{
  "model": "image captioner",
  "horizontal_flip": true,
  "encoder_kernel_size": 3,
  "decoder_tie_embeddings": false,
  "max_grad_norm": 1.0,
  "epochs": 8.6,
  "lr_schedule": "cosine",
  "final_lr_fraction": 0
}
Rows from block 12 of the image encoder, named by matrix and row number. Rows with one number belong to one channel. Each number is 128 + 24 x the weight over its row's rms, rounded and kept within 0 to 255. All counts start at 0. After the name is the row's rms in percent of the matrix's.
# convs0: first 3x3 conv, stride 2 (encoder.blocks.12.convs.0.weight, 96x64x3x3), inputs 22-43, a 3x3 kernel for each
# convs1: second 3x3 conv (encoder.blocks.12.convs.1.weight, 96x96x3x3, transposed), outputs 24-47, a 3x3 kernel for each
convs0.6 101 [ 90  75  96  99  89  99 126  98 110 143 123 143  90  95 120  70  91 116 116 101 124 122 117 125 113 133 136 127 106 123  97 113 112 114 116 108  76  82 113  94 106 131 140 150 144 122 110 114 124 115 107 119 117 111 132 135 122 127 129 100 151 147 152 125 142 136 108 146 148  81 127 106  79  79  96 113  78 117 139 132 151  96 115 101 130  79 113 151 123 159  77 116 102 131 146 132 138 156 144 107 141 119 105 117 110  82 128 128  99 127 117 112 158 131 103 157 135 124  95 124 130 123 140 146 136 154 109 142 127 144 174 162 124 138 137 103 146 142 147 173 158  88 118 123  88 110 120 140 156 133 108 118 125 103 142 150  83 108 124  81 124 132 122 131 121 107 107 119 103 118 126 143 121 109 122 129 124 126 145 131 124 114  99  91 108 121 102 131 102 136 113 110 116 111 103 109 119 104]
convs0.7 104 [ 99  83 116  94  65  93  93  87  99 155 163 136 154 158 116 157 171 123 115 113 126 123 117 123 124 143 143 115 122 119 134 133 122 142 137 136 104 117 121 125 125 129 128 163 151 106 138 128 100 118 112 103 114 104 114 131 125 106 122 115  76  92 133  94 108 103 100 101 102 108 114 111 108 134 145  98  99 123  73  85 131 119 149 182 137 143 151 121 121 142  73 130 153  76 124 163  91 110 153 113 118 155 138 131 145 132 140 166 114 101  97 151 132 111 153 152 148 112 108  99 128 120 107 135 154 132 108  99 122  82  80  97  86  80 109 122 139 151 159 142 159 147 195 172 111 156 129 127 150 135 123 152 134 106  89 104  90  99 104 119 108 137 140 144 144 151 138 124 148 121 133 113 119 125 107 101 102  96  94  90  79 153 106 110 163 147 111 166 124 118 131 118 102 119  92 107 120  98]
convs0.8 097 [100 108  95 135 161 145 148 144 115 106  95  90 109 122 125 127 161 145  84  99  97 121 138 136 105 120 123 117 124 114 134 128 134 170 180 169  95 100 102 152 142 155 172 142 135 117 107 132 105  85 119 124 111 118 172 144 147 130 125 113 143 161 119  95  80  94 133 121 123 128 126 130 128 137 140 119 101 143 173 159 166 116 105 138 123  82 155 145 123 138 105 135 152 114 120 151 142 127 158 108  86  98  83  88 104 135 135 150 122 125 115 114 128 126 172 194 174  98 117 108 130 145 147 134 149 125 121 126 120 121 125 144  77  77  82  88 101 106 155 174 170 107 130 134 118 119 124 130 166 149 145 148 138 140 153 160 140 142 142 106  90 110 123 108 114 111  97 114 137 142 133 119  93  93 129 101 113 138 146 143 129 117 100 140 119 120 160 165 143 119  97 113 101  97 109 133 134 133]
convs0.9 101 [ 98  83 103 106 115 100 162 150 120 157 142 146 151 125 122 145 124 119 147 144 140 121  91  99 114 108 112  94  54  73 106  77  65 121  93  97  76  83  94  67  73  85 113 125 143 116 111 112 124 110 112 159 151 158 132 162 128 108 130  82 139 148 124 139 126 113 140 132 124 116 104  92  89 103  89 104 114  82 124 129 122 138 150 113 151 161 120 166 185 155 107 118 117 107 116 123 148 136 140 110 149 110 128 125 117 120 112  96 159 132 137 178 151 150 149 117 122  97 104 120  98  75 117 113  92 114 131 146 140  99 103 116  99  75  97 132 133 159 149 162 173 122 107 122 127 119 121 124 117 121 147 128 129 128 123 136 117 120 117  90  70  76 180 167 174 150 123 118 156 118 115 168 147 130 155 130 113 166 126 129  94 106 127  93 129 124 124 135 144 138 111 116 122  97 101 122  93 106]
convs0.10 102 [164 150 145 168 173 157 146 149 143 155 166 151 159 171 144 143 153 138 112 120 122 120 115 114 132 128 109 105 114 124 102 125 122  73  88  80 128 116 130 119 101 104 106  93 104 118 132 130 102 120 126 121 136 131 121 110 132 105 108 107  75  92 108 117 122 116 111 100 102 112 105 101 139 162 168 142 158 159 102 127 127 146 130 161 154 140 165 120 126 142  97 110 114  86  85 106 125 137 149 109 107 101 130 100 105  94 110  93  99 114 124 107 111 119  96  90 110 146 135 140 149 135 137 152 142 141 146 116 105 111 117 113  99  86 113  90  84 114 107  82 101 108  67  80 131 138 130 151 140 137 133 140 138 123  98  95 123 115  93 113  66  76 150 150 139 149 149 135  96 114 103 142 169 173 122 156 152  89 121 107 116 133 124  74 111 101 107 124  97 139 152 147 122 155 128 112 128 121]
convs0.11 096 [136 133 133 108 114 111 114  89 105 105  98 114  66  57 100 123 133 147 119 129 128  99 109 123 133 134 146 136 139 131 140 127 135 126 150 132 163 191 166 182 190 171 123 105 101 155 170 153 154 152 143 114 105 103 124 133 148 134 101 138 145 126 149 128 109 111 142 113 117 152 144 144 113 103 118  87  85  89 120 102  98  93  59  99  90  63  80 106 114  96 141 167 165 162 188 164 141 151 158 110  96 108 106 107 115 138 148 151 128 138 133  93 104 105 101 119 123 135 131 116 133 112 123 140 105 104 113 124 107 114 134 126 102 128 136 101 115  96 116 125 117 101 119 121 121 122 144 145 146 163 140 132 153 158 153 154 155 164 162 127 134 143 119 118 103 105 114 109 125 159 144 107 121 150  85  76 116 125 110 139 159 151 125 163 181 148 162 168 157 114 123 104 112 102  97 140 141 140]
convs0.12 102 [144 159 147 128 136 116 103  94  93 106 122 126 130 124 117 119 123 107 109 126 139 104 107 120  97  92 102 104 132 159 149 145 158 113 109 101 157 140 129 157 144 138 134 134 132 127 146 152 109 126 134  99 109 125  74 114 148  73  90 109 100 116 110  87  82  93  87  77  93  98  98 121 107 116 128  66  73 109  98  97 122  59  88  81  32  70  73  68  98  82 125 128 132 130 109 107 122 123 130  82  84  98 110  61  93 113 121 124 110 143 141 149 139 141 119 129 126 137 146 145 142 130 130 112 111 108 101 134 140  78  95 144  68  78 124 134 135 138 166 143 137 131 122 123  94 129 133  96 137 137 106 132 137 149 134 131 131 127 121 137 115 103 111 145 140  98 107 116  81 106 106 111 135 177  89 126 159 118 146 148 168 146 129 146 144 140 139 133 145  80 109 120  90 114 124 111 125 123]
convs0.13 099 [124 139 151 132 150 172 122 136 150 137 144 136 133 156 129 120 135 114 156 140 126 166 161 141 153 157 134 123 126 124 143 154 150 114 153 143 119 103 103 137 123 121 148 130 114 162 172 162 173 178 177 192 190 179 116 138 138 129 165 165 108 157 120 111  98  85 127 123 113 144 134 121 140 128 136 126 122 146 125 114 132 129 122 139 101  95 130  87  83 109 115 128 121  86 109 136 116 114 136 154 190 155 140 161 158 111 134 100 131 147 124 146 155 114 115 132 106 151 111  92 142 112 104 154 115 100 156 153 142 141 151 140 150 145 128  84  75  86 112 121 100  94  85  91 138 153 134 139 165 165 133 153 155  79  87  86 105 110 108 116 114 109 124 138 127 125 137 114  96 115 101 161 173 168 152 188 174 144 182 160  99 101  89 104  95 118 131 121 105 150 149 141 170 166 159 151 165 141]
convs0.14 100 [168 144 100 149 123  84 171 155 114 122 119 115 113 116 121 115 114 104 133 126 123 120 141 127 144 158 145 102  97 100  94 100 115 110 105 105 101  99  97  88  76  96 107 123 121 119 103  97 130 120 103 143 131 124 148 116 118 147  91 108 136 129 123 101 119 130 110 133 124 111 116 123 106 111 122 123 117 120 117 145 127 115  74 102 117  81 102 126 105 104 162 177 178 168 158 147 176 176 167 115 102 109 113  80 104 152 114 122 136 164 143 127 165 150 124 167 148 157 126 110 152 119 123 149 132 122 109 131 113 131 144 124 133 146 132 114 123 131 114 128 126 122 141 129 105 113 105 129 115 106 102 107  98  91 112  95 105 101 114  91  79  91 101  85  88  89  88  98  84 109  99 111 101  91  93  98 101  66  81  78 142 136 136 109 128 127 109 135 123 139 148 134 142 148 143 112 138 131]
convs0.15 099 [149 138 152 103 102 119 114 107 126 114  78  97 111  95 122 123 144 163 137 135 130 142 143 133 136 154 145 145 109 102 158 135 135 125 158 155 139 157 169 174 170 183 121  86  90 112 119 112 136 136 145 143 135 137 151 103 128 155 113 129 168 139 157 126  93 102 138 108 132 151 145 168 110 132 114 123  95 108 162 150 111 100 100  92 116  74  93 132 120  93 134 171 152 137 160 158 101 108 111 134 129 138 100 101 104 112 108 118 103 107  91 104 117 104 133 169 150 123 114 119 137 111 109 137 127 118 107 119  98 128 133 136 122 127 122 106 121 125 122 121 121  85 112 119 126 114 110 148 162 164 141 124 125 141 146 155 135 140 142 125 122 124  96  68  65 104 100  90 120 143 131 127  89  85 148 139 139 139 157 153 122 108 110 172 163 158 143 169 163 101  66  63 134 117 120 155 169 162]
convs0.16 097 [157 128 142 155 130 130 177 146 150 128 124 155  87  93 117 126 129 132 132 136 169 127 126 146 128 127 149 135  89  89 115  86  77 102  85 100 132 144 146 128 135 140 131 132 142 138 129 119 122 108 102 143 119 123 146 131 145 114 127 109 129 131 122 124 112 125 106 114 114 113 129 131 148 154 122 152 166 136 157 176 142 150 135 139 137 128 141 131 133 147 154 147 123 169 178 154 159 159 145 138 149 141 123  94 130 119 105 114 120 134 125 137 138 127 108 123 120 122 108 150 119  81 128 138 105 129 144 150 122 107 113 104 111 116 118 139 134 139 155 171 157 129 120 135 101  93 121  83  68 100 101  73  99 134 135 148  90 114 137 106 125 139 136 122 118  92  59  77 103  90  86 124 122 132  54  72  88 100 107 114 147 152 158 145 156 145 175 167 168 110 108 116 104 104  99 106 122 104]
convs0.17 102 [ 95 104 143  73  94 126  87  92 118 105 116 126 113 122 120 123 132 112 100  91 104  94  84 104  96  96 110  98  79 116  87  76  98  80  68  82 127 143 140 123 125 127 103 110 119 126 118 129 123 121 128 128 136 142 136 125 128 112 114 114 123 132 110 137 167 160 139 164 156 147 165 155 124 135 114 130 116 110 119 114 116 167 161 147 150 138 141 149 143 140 139 143 136 143 138 149 134 143 137 136 168 151 137 148 158 156 167 155  94  87 111 104 115 123 102 108 104 112 127 143 107 125 152 108 119 132  82 102 112  95 101 110  96 102 112 157 184 162 149 158 160 120 132 145 103  95 125  88  89 108 108 127 110 115 145 149 125 148 148 125 128 142 142 116 132 148 118 139 136 105 117 121 104 126 108 110 119 112  99 107 116 131 119 136 143 137 149 165 148  89  83 115  90  99 103 118 119 113]
convs0.18 097 [117 112 137 144 118 148 113 117 126 109  73  87 114 108 115 141 119 126 142 111 118 145 128 119 147 121 122 142 142 133 150 166 162 155 169 150 138 132  95 123 130 105 141 140 104 132 119 112 125 117 108 108 110 109 115  84 114 116  89 120 103 108 107 118 120 126 134 130 151 165 163 167 149 168 130 125 151 118  99 143 103 127 160 121 128 157 129 103 158 131 149 180 144 122 150 121 126 147 112 131 159 144 163 179 185 124 154 144 118  88  93 143 126 131 148 128 126 138 107  93 135 113  99 136 113 122 142 136 166 115 122 151 108 119 148 119 136 124 121 115 141 144 165 149 131 130 132 143 145 137 127 149 147 110 111 117 131 137 146 149 141 145 137 118 123 162 153 151 155 136 133 131 109 127 120 101 119 125 128 116 140 158 135 116 157 142 107 147 154 108 110 134 129 121 150 132 128 157]
convs0.19 102 [ 97 114 154  51  71 131 106  90 129 117 106 143  98  91 144  98 105 152 138 140 101 137 121 104 137 140 114 133 115 146 108 113 139  91  94 117  89  99 129  99  82 111  96  90 104 107 113 125 114 107 128 145 138 155 156 138 128 141 150 104 138 158 111 135 126 114 151 140 111 128 130 105 150 155 117 138 152 106 122 139 106 195 188 131 190 188 138 174 155 132 138 158 159 138 147 158 140 146 155 113 139  86 123 130  94 142 128 113 119 119 146 125 141 153 125 147 161 105 128 165 118 106 154 114 115 127 145 126 128 136 134 119 136 139 119 106 108 144 123 112 145 120  87 137 135 121 120 130 116 102 115 110  94 126 107 117 125 108  93 144 126 114 125 104  99 115  99 103 116 114 118 163 129 120 144 119 114 126 119 128  88 104 140  77 112 137 123 141 146 106 103 112  84  95 120  67  72 109]
convs0.20 099 [133 146 101 149 174 150 118 140 139 120 125 161 107 125 185 107 115 165 142 135 149 125 137 168 128 137 160 104  98 113 108 103 123 134 121 119 156 125  75 149 136  77 150 145  88 131 130  92 130 133  98 135 139 122 113  93 109 155 120 129 119 109 111 123 126 131 124 119 145 127 138 149 170 159  95 177 172  59 165 179  59 154 164 115 168 171 102 150 195  83 137 117  84 147 147  74 162 145  86 118 116 156 172 130 162 121 153 147  81 124 168  77 120 168  94 109 153 123 139  80 113 133 106  98 134 131 148 157 165 137 132 151 113 118 166 165 163 157 144 119 143 140 143 154  99 125 117 142 150 143 106 123 125 109 109 113 102  92 108 106  90 116  95 105 148  88 125 157 103 125 136 108 117 126 110 122 143 110 125 139 142 110 126 123  84  82 117 115 106 107 121 159 117 133 165  92 122 153]
convs0.21 104 [153 134 121 126 119 110 119 113 115 126 140 140  67  92 128  86 116 136 106 120 127 100 116 110 120 128 133  99 109 120  89  86 108  66  92  93 135 141 135 149 151 128 163 157 129 113 125 128 119 124 131  94  93 109 114 166 169 113 145 162 118 147 180  75  75  73  74  69  74  98 102 116 117 113 138 134 132 148 140 126 147  98 106 149 119 104 132 126 113 129 136 165 144 159 158 130 135 156 131  78  78 104  70  49  91 104 117 142 137 158 150 117 134 138  99 124 137 112 109 122 122 118 107 137 133 117 119 126 120 106 133 126  89 105 106 112 126 117 148 137 123 124 128 125 101 127 129 111 147 140 105 127 138 150 140 126 133 139 119 116 123  87 139 144 145 103 120 128 110 135 139  96 156 155  54 113 143  91 112 134 157 135 134 119 163 134 144 132 135 100 115 128  63 127 136  58 115 124]
convs0.22 102 [126 147 135 125 137 142 129 157 148 125 103 132 116 116 120 124 110 131 119 120 133 102 101 116 111 121  99 135 145 141 120 134 128 144 146 126 145 154 133 141 145 120  93  53  96 123 125 121 148 155 127 153 178 153 107 101 105  94 111 110 131 141 149 128 138 137 154 149 168 164 186 197 119 123 119 110 140 133 114 117  98 112  91 115 139 137 160 143 139 151 113 144 129 136 160 129 133 183 154 178 176 175 176 197 185 161 169 157 100 134 117  86  92  99  93  77  82 123 126 125 102 118 104  80  89  98 137 129 118 139 145 136 146 154 147 108 157 123 128 138 132 118 136 155 131 134 129 113 121 130 125 131 141 116 131 116 139 119 153 157 147 164 163 125 148 134 131 150 102 119 129  99 120 143  92 117 135 106 131 142 121 139 122 115 154 129  91 100  85 134 137 135  98 117 113 121 137 132]
convs1.6 108 [127 142 155  97 113 113 133 124 140 108 120  90 110 106  91 146 160 138 148 135 154 136 137 153 114 126 156 100 148 111  92 132 103 121 135 102 123 121 118 140 134 142 150 139 156 127 114 141 146 146 152 113  75 108 126 110  90 113 122 101 119 125 144 143 126 148 118 124  93 136 122 150 126 164 167 141 119 150 162 138 166 105 136 132 135 139 177 142 132 144  99 143 113 103 155 126 144 163 166 119 131 119 114 108 125 136  85 145 107 158 141 121 119 135 153 159 146 122 147 111 107 143 119 121  88  90 140 117 136 134 143 105 124 112 114 115 130 118 118 119 141 114 122 123  76  94  66 106 112 143  95 126 133 152 167 135 147 176 126 150 176 132 105 122 126  91 109  89  98 128  88  99 137 134 113 136 120 141 174 148 122 135 132 139 143 135 137 147 138 152 146 180 147 139 147 128  97 127 132 117 114  99 124 112 112  98 115 137 170 167 141 170 171 124 148 148]
convs1.7 092 [132  84 117 129 126 119 157 106 133 132 152 133  92 113 111  94  82 120 153 165 156 156 159 164 161 147 149  97 137  86 126 147  84 116 137  98 140 149 150 130 135 128 116  88 109 119 132  95 113 144 105 107 149 123 117 152 111 136 151 130 125 141 104 105 125  99 152 145 142 182 163 162  98  93 136  96 105 136 115 106 139 117 134 126 131 125 134 116 117 135 144 133 138 117  89 132 125  63  79  90 140 107  91 152 117 126 134 145 130 120 113 117 128 114 119 130 141  84 135 138 109 116 121 142  96 130  73 118  79 107 116 106 120 130 115  94 110 119  84 113 132 126 148 148 113  75  70 144  84 111 139  68 102 127 141 114 172 127 131 185 145 150  93 126 118  93 143 131 144 177 172  90 131  90  75 131  87 132 150 120  68  68  95  72 110 106  95 130 141 110 173 156 120 144 141 131 133 112 130 159 137 131 124 113 128 105  95 114 166 141 123 132 122 114 121 110]
convs1.8 105 [114 138 129  89 105 112 135 151 150 105 121 105 102 127  97 146 152 147 165 163 172 203 186 172 194 181 177 153 177 139 141 166 139 168 177 149 125 120 106 131 121 130 166 166 163 131 115 126 146 137 133  97  51  68 133 143 111 101 112  95  89  99 129 145 125 136 144 163 129 167 149 186 142 156 158 128 110 137 143 155 144 136 122 125 140 126 141 118 118 136 117 129 117 126 107  88 121 102 102 162 128 100 161 104 110 164 112 146 125 119 146 120 105 144 118 143 141 124 147 134 119 123 125 135 107 124 126 122 116  91 137  98 118 123 135 142 200 170 141 142 142 138 131 144 118 117 111 155 147 174 123 174 155 111 143 132 137 176 141 128 137 130 125 129 123 126 110 118 144 149 149 134 131 120 139 116 138 129 133 119 124 108 123 139 145 141 128 136 153 122 117 130 156 192 151 124 145 125 109  98  91  84 112  80 130 133 116 140 126 135 122 124 105 118 124 120]
convs1.9 101 [140 135 128 165 134 122 143 150 148  85  95  86  98  63  79 134 128 133 155 152 161 166 166 168 146 136 147 118 147 112  85  98 100 110 110 117 125 118 133 120 158 178  87 108 118 119 104 129 129 110 139 125 101 129  89  71 105 107 114 141 135 161 148 153 117 114 138 113 138 138 148 136 162 160 144 161  89 124 161 107 166 130 141 132 143 143 137 142 144 147 148 132 104 165 156 114 130 146 149 137 120 143 108  85 110 124 111 133 143 162 116 143 114 109 159 128 177 103 108  91 103 135 113 104 134  94 133 112 111 122 139 137 129 152 122 122 144 131 124 144 147 128 111 126 104  93  83 135 150 113 133 128 106  89 116  86 118 167 121 132 157 139 145 168 154 113 102 113 131  86 114 138 136 132 123  79 103 126  93 134 128 119 100 130 138 115 103  83  82 144 103  96 145 141 109 100 132 109 157 166 150 114 191 155 119 147 128 145 135 138 177 177 169 155 126 122]
convs1.10 101 [138 106 121 123 115 138 106  82 113 173 208 166 120 141 128  83  65  85  97 125  98 110 134 117 120 140 112 107 113 100 121 134 134 125 103 119 137 133 158 106 119 127  49  65  86 117 148 109 119 151 108 159 181 157  95 120 136 124 126 129 123 112 122 117 111 122 141 100 122 132 115 116 119  92 121 119 114 129 142 123 153 150 129 136 136 127 112  87 116 110 146 138 139 108  64 112  93  66  82  74 148  88  85 146 117 101 144 112 107 104 106 134 140 139 130 112 113 116 126 116 173 131 148 188 164 176  88  98 108 132 115 130 152 150 160 130 114 117 114 106 122 153 133 140 177 138 160 141 130 133 134 104 134 111  99 106 140 114 121 177 162 161  99 100 102 142 166 138 165 169 185  90 117 104  95 128 104 103 116 117  74 103 113  65 101 111 123 144 156 103 105  90  97  99  99 133 179 156 143 157 137 148 149 151 122  90 141  57  93  58 118 134  97 131 142 132]
convs1.11 101 [ 72 114  81 116 121 108 149 162 148  96 127 120 137 163 131 161 153 159 130 119 129 122 122 121 133 142 153  92 125  92 121 126 124 135 126 108 146 158 172 125 135 118 142 137 140  89  46 105 123 112 117 110 130 142 142 181 142 121 125 113 131 112 128 112 129 112 120 131  81 120 133 122 126 101 126 129 100 150 121 110 132 141 142 163 151 113 147 104 109 124 112 138 128 106 131 115 132 142 155  99  92  80 117 107 122 105  67 114 100  61  85 145 121 167 119  81 101 119 130 145 114  87 103 158 106 153 100 119 103  88 130  76 120 132 119 170 201 175 164 149 151 123 101 124 121 127 119 128 126 133 100 123 101  64  99  89  79 120  73  98  99  89  89  93  93 126 122 143 143 144 166  88 109 104 136 145 147 122 128 126 107 106  87 112 150 122 138 139 138  88 103  98 112 137 111 133 146 124 111 114 110 111 102  66 154 153 122  84  63  76 100 109 104 142 146 146]
convs1.12 095 [ 95 124 101 111 135 130 137 153 129 112 144 132  99 123 106 153 145 152 128 137 147 120 111 125 126 136 153  76 129 101 134 148 135 128 139 119 149 151 171 130 124 100 128  98 105 100  81  98 116 133 141 140 136 173 143 202 168 101 143 117 115  99  96 149 166 157 149 146 136 158 155 143 103 114 157  91 121 177 121 111 120 168 153 156 126 121 111 111 121 118 122 146 129  86  87 103  98  79  83 124 121  84 148 118 107 174 116 129 111  89 107 122 120 134 135 130 133 125 141 124 136 127  98 178 152 126 120 159 145 126 166 119 132 155 128 129 159 151 127 165 172 145 112 127 111 127 106 133 161 150 103 117 117  50 102  80  96 125  89 131 103  92 109 147 134 114 136 135 153 128 143  80 125  93 125 144 130 131 133 121 126 115 120 119 158 164 143 155 154 100  89 114 117 145  95 138 168 122 129 138 116 120 123  92 140 131 127 124 106 112 128 121  98 135 116 119]
convs1.13 082 [147 110 122  85  70  95  83  64  93 143 123 125 114 109 115 119 129 132  79  89 103  97 105 101  95 108 110  89  83  77  52  73  66  92  85  81 131 132 123 131 120 131 112 117 142 137 152 138 142 147 157 138 167 163 111 124 127 120 128 115 115 128 103 173 139 150 175 139 148 170 130 139 120 103 113 132 124 133 145 148 156 108  73 105  89  76 110  88  62 107 151 143 157 120  90 123 104 101 116 124 126 134 109 115 128  90 127 129 117 112 127 111  95 114 116 131 138 129 133 135 139 124 133 137 131 127 152 138 129 157 134 133 161 139 134 127 129 120 137 142 141 144 153 147 115 105 125 111  78 109 116  85  97 162 134 136 137 119 139 124 119 130 164 159 150 156 146 145 145 156 145 131 106 110  95  88 110  95 103 111 114 115 110 102  94 104 120 125 137 127 138 112 137 148 127 144 148 131 123 112  98 107  98  95 105  84  97 127 142 133 114 115 120 119 107 123]
convs1.14 114 [124 113 129 108  87  97 142 125 140 118 151 156 111 141 136 118 161 134 132 111 111 133 130 122 127 118 107  99 117 109  97 113 101 136 169 132 140 153 142  99  97  99  84  58  87 140 122 164 121 105 150 130 117 168 154 146 146 146 135 122  95 104 100 104  86 104 137 120 121 133 114 121 135 128 145 134 131 137 152 148 141  83 107  88 138 158 137 126  97 117 151 151 120 166 181 134 130 151 116 164 145 169 103 107 123 117  82 123 153 152 146 118 128 112 127 157 111 157 142 122 136 152 136 176 168 161  86  74  79 103  91  94  90 104 102 103  72 117 120 106 125 110 101 118 120 147 112 115 122 105 116 152 157  88 123  80 116 139  95 167 175 127 121 125 133 122 112  86  87 109  80 117 135 136 120 132 119 100 136 118 126 120 161 111 113 149 169 170 197 134 119 140 136 124 126 119 119 126 138 139 120 146 142 142 149 180 164 143 133 140 148 130 119 137 144 106]
convs1.15 096 [ 64  93  86 100 105 102 143 148 165  98 115 102 126 178 122 160 154 169 112 121 142 134 151 137 133 163 145 139 159 118 135 160 134 143 118 119 126 149 115 117 119 126 142 142 152 145 117 127 164 140 151 104 113 120 123 171 130 109 123 121 128 104 126 134 140 136 116 124 108 164 130 160 127 118 130 122 131 132 128 141 166 158 161 148 110  83 113 118  90 102  99 121 108  98 119  81 140 143 151 127 108  95 126  96  89 109  69 102  87  75  79 124 124 154 128 135 140 123 152 130 154 122 129 152  75 129 142 138 124  93 129 114 134 115 134 116 139 124 153 113 118 129 113 124  91 110 115 123 130 143 107 164 124 155 159 170 123 135 129 100  98  82 135 118 129 153 158 156 143 151 137 122 135 112 148 161 161 122 122 105 138 106 110 172 163 153 121 119 132 118 138 111 133 154 147 129 134 120 108  73  71  98  84  48 169 164 126 124 118 143  89 112  87 133 152 135]
convs1.16 098 [109 144 128 126  81  91 131 135 101 102 123 140 101 104  98 140 144 141 170 149 164 162 144 180 126 120 153 109 166 144 121 124 113 104 121  98 160 112 153 148 143 157 126  98 117 110  81 102 125  88 120 112  61 110  82  55  91 114  91 135 137 117 150 144 150 154 155 128 128 139 157 153 130 108 159  83  55 101 135 123 136 134 141 132 104 147 131 125 138 137 117 137 114 138 143 149 142 151 167 117 124 103 117 124 121 123 108 124 142 134 136 111  82 101 134 131 146 131 159 128 130 132  97  95  97  88 143 144 141 146 125 104 129 130 104 119 145 114  96 113  94 113 103 123 111 103  97 108 102 129 111 131 134  79 124  89 111 140 113 119 114 109 141 151 144 104  98 109 109  62  99 128 153 148  94  88 101  99 102 116 108 127 110  77  99  85 101  84  81 134 128 115 112 104  74 112 115  95 141 113 105 118 110 102 123 115 111 124 118 123 134 142 123 155 143 124]
convs1.17 103 [145 164 170 141  98 137 136  91 102 132 152 143 113 104 111 107  87  82 156 158 133 142 145 136 139 125 126  96 132 128 114 116 124  92  95 105 159 103 110 134 111 141 106  86 109 137 141 104 125 133 116 136 130 143  76  72  54 128 120 108 139 130 120  81 130 115  96 117 126  87 142 125 183 135 151 182 115 161 176 103 128 126 157 135 127 167 147 103 153 129 124 126 130 121 109 110 128 123 108  78 139 114  86 131 126 124 109 138 155 148 141 139 119  94 163 147 128  89 118 108 108 127  96 117 102 106 104 132 112 133 133 137 125 145 121 110 122 110 124 140 151 125 113 144 167 127 119 141  99  76 161  91  90 105 143 113 138 137 137 131 137 121 127 117  96  98  90  84 124  95 112 118 103 100  88  87  93 126 131 135 136 105 129 101  93 118 115  86 122  92 131  89 110 131 104 129 113  98 163 186 172 158 155 173 147 115 141 124 114 126 157 133 136 160 106 123]
convs1.18 080 [110  73 130  97  72 121 133  99 133 115 136 118 111 126 120 106 114 127 128 143 133 128 143 130 105 124 124 140 128 137 117 130 125 116 115 114 125 107 103 130 107 105 118 113 125 136 149 124 112 129 122  89 128  96 115 129 133 128 129 131 121 110 128 138 135 137 154 151 152 157 151 145 124 119 113 117 104  97 113  94 105 104  95 117  95  79 116  79  67 115 101 100 105 108  86 105  94  75  93 118 115 126 120 111 129 130 129 153 127 122 122 106 107 117 118 112 137 148 140 120 161 148 143 149 158 141 119 128 112 116 122 114 130 115 113 129 125 134 134 141 149 144 150 163 109 102 104 126  88  99 114  93  94 129 121 106 124 146 130 119 146 142 140 159 151 154 164 146 157 171 157 129 106  92 117 100  96 104  94 104 132 118 114 117 105  93 126 118 123 136 142 145 170 155 150 156 160 142  81 100 109 112 106 122 107 109 115 122 142 132 113 119 119 115 117 115]
convs1.19 111 [123 126 139 140  99 112 135 130 130 111 126 113 138 137  83 169 169 147 147 154 170 134 150 149 129 132 134 149 149 122 131 133 111 124 126 107 141 140 122 112 122 142  92  88 115  99  84 121 118  86 130 130 113 144 135 127 152 129 132 117 119 105 123 145 117 148 145  95 134 122 121 156 161 167  93 160 136  87 158 126 126 122 164 130 105 159 131 118 129 154 144 158 145 162 154 139 160 158 150 108 128 160  94 108 131 127 133 151 104 152 108 120 143 116 154 186 164  78 101  80 119 118 102 116 126 107 121 105 104 110  64 109  78  76  96 114 108  77 130 126 109  96  68 108 109 105  73  96 108 102 125 137  97 101 125 100 101 128 121  97 144 119 127 137 117 101  98  78  99 109  88 105 124 115 110 104  90 116 112 108 135 111 107 159 131 103 170 129 132 163 152 119 129  71 103 114  96  84 151 148 169 131 130 178 124 131 142 113 119 138 120 114 133 125 137 125]
convs1.20 095 [ 95  87 154  84  69 142 109  97 132 120 159 171 116 123 132 121 108 119 107 135 119 141 150 137 113 138 118 140 104 132 118 126 107 113 118  81 137 132 114 157 161 161 128 155 172 120 154 140 119 127 122 141 130 116 120 107 140 166 114 134 162 107 112 125 126 178 150 138 157 126 122 140 125  98 132 142 111 139 169 121 128  97  94 109  88  94 112  64  96 105 119 139 126 109 107 121  89  86  99  87 106 118  92 126 129 110 127 139 100 107 124 103 127 132 121 124 126 155 153 140 162 169 126 155 158 134 112 117 108 136 114 107 133 129 127 123 121 139 150 135 134 169 149 156 128  97  85 142  87 142 121  95 111 132 120 100 139 144 158 156 165 160 128 129 140 119 131 143 116 120 143 114 122 152  96 101 121 101  66 128  96 127  93  88  98  95 129 136 118 139 112  82 144 125 101 157 141 140 124 100 106 120 100 114  98  75 100  97 108 114 110 110  97 102  91  78]
convs1.21 095 [ 70 100  97  86 135 100 122 135 117  84 125 102 138 137 108 158 123 119 143 145 142 122 112 130 108 113 131  97 125 104 134 110 113 143 130 119 137 141 162 114 144 127 106 116  91  89  79  84 115 109 111 151 128 141 123 149 140 133 130 128 150 124 144 132 152 135 143 158 113 139 170 149 128 116 170 101  69 153 140 104 164 127 113 138 154 138 133  93 114  83 103 116 108 107 126 115 108 118 126 129 156  93 139 154 124 155 110 116 147 120 134 136  84 107 147  96 139 112 152 109 114 124  80 157 137 123 105 131 108  98 151  88 122 157 121 148 182 172 139 138 152 105 116 132 144 143 164 127 120 144  84 114 126  81 109  79  84 132  71 134 116 102 121 160 166 133 120 131 160 133 167  86 129 109 115 124 122 101 107 115  74 115  98  97 170 132 127 156 126  83 100  97  80 128  86 135 139 119 122 113 109 133 126 118 134 132 130  59  71  57 123 148 112 147 169 149]
convs1.22 115 [115 122 120 119  93 103 165  95 123 143 167 137 136 148 141 106 110 115 115 125 122 121 155 124 124 155 147 116 135 119 102 107 131  83  92 115 121 149 146 122 122 123 100 126 107 111 130 126 120 115 142  98 128 129 151 158 134 135 119 127 153 170 153 128 128  94 108 109  88 102  70  65 117 100  94 110 112 132 116 100 135 149 128 142 146 134 134 143 141 102 152 165 162 140 139 152 143 130 133  74  84 107  87 100 132  72  91 123 110 102  91 155 167 176 148 174 159 110  60 101 134 115 145 141 122 144 167 174 157 169 142 153 127 120 112 117  87 106 110 121 119 130  93 127 115 130 127  91 110  83 109 105 115 135 165 159 147 124 139 142 178 162 101 108  90 101 129 115 106 136 118 120 144 131 125 147 149 119 132 126 111  86 108 101 109 144 121 118 149 114 173 146 123 128 148 142 160 153 132 169 167 140 136 170 119 135 111 150 156 121 161 147 165 176 158 153]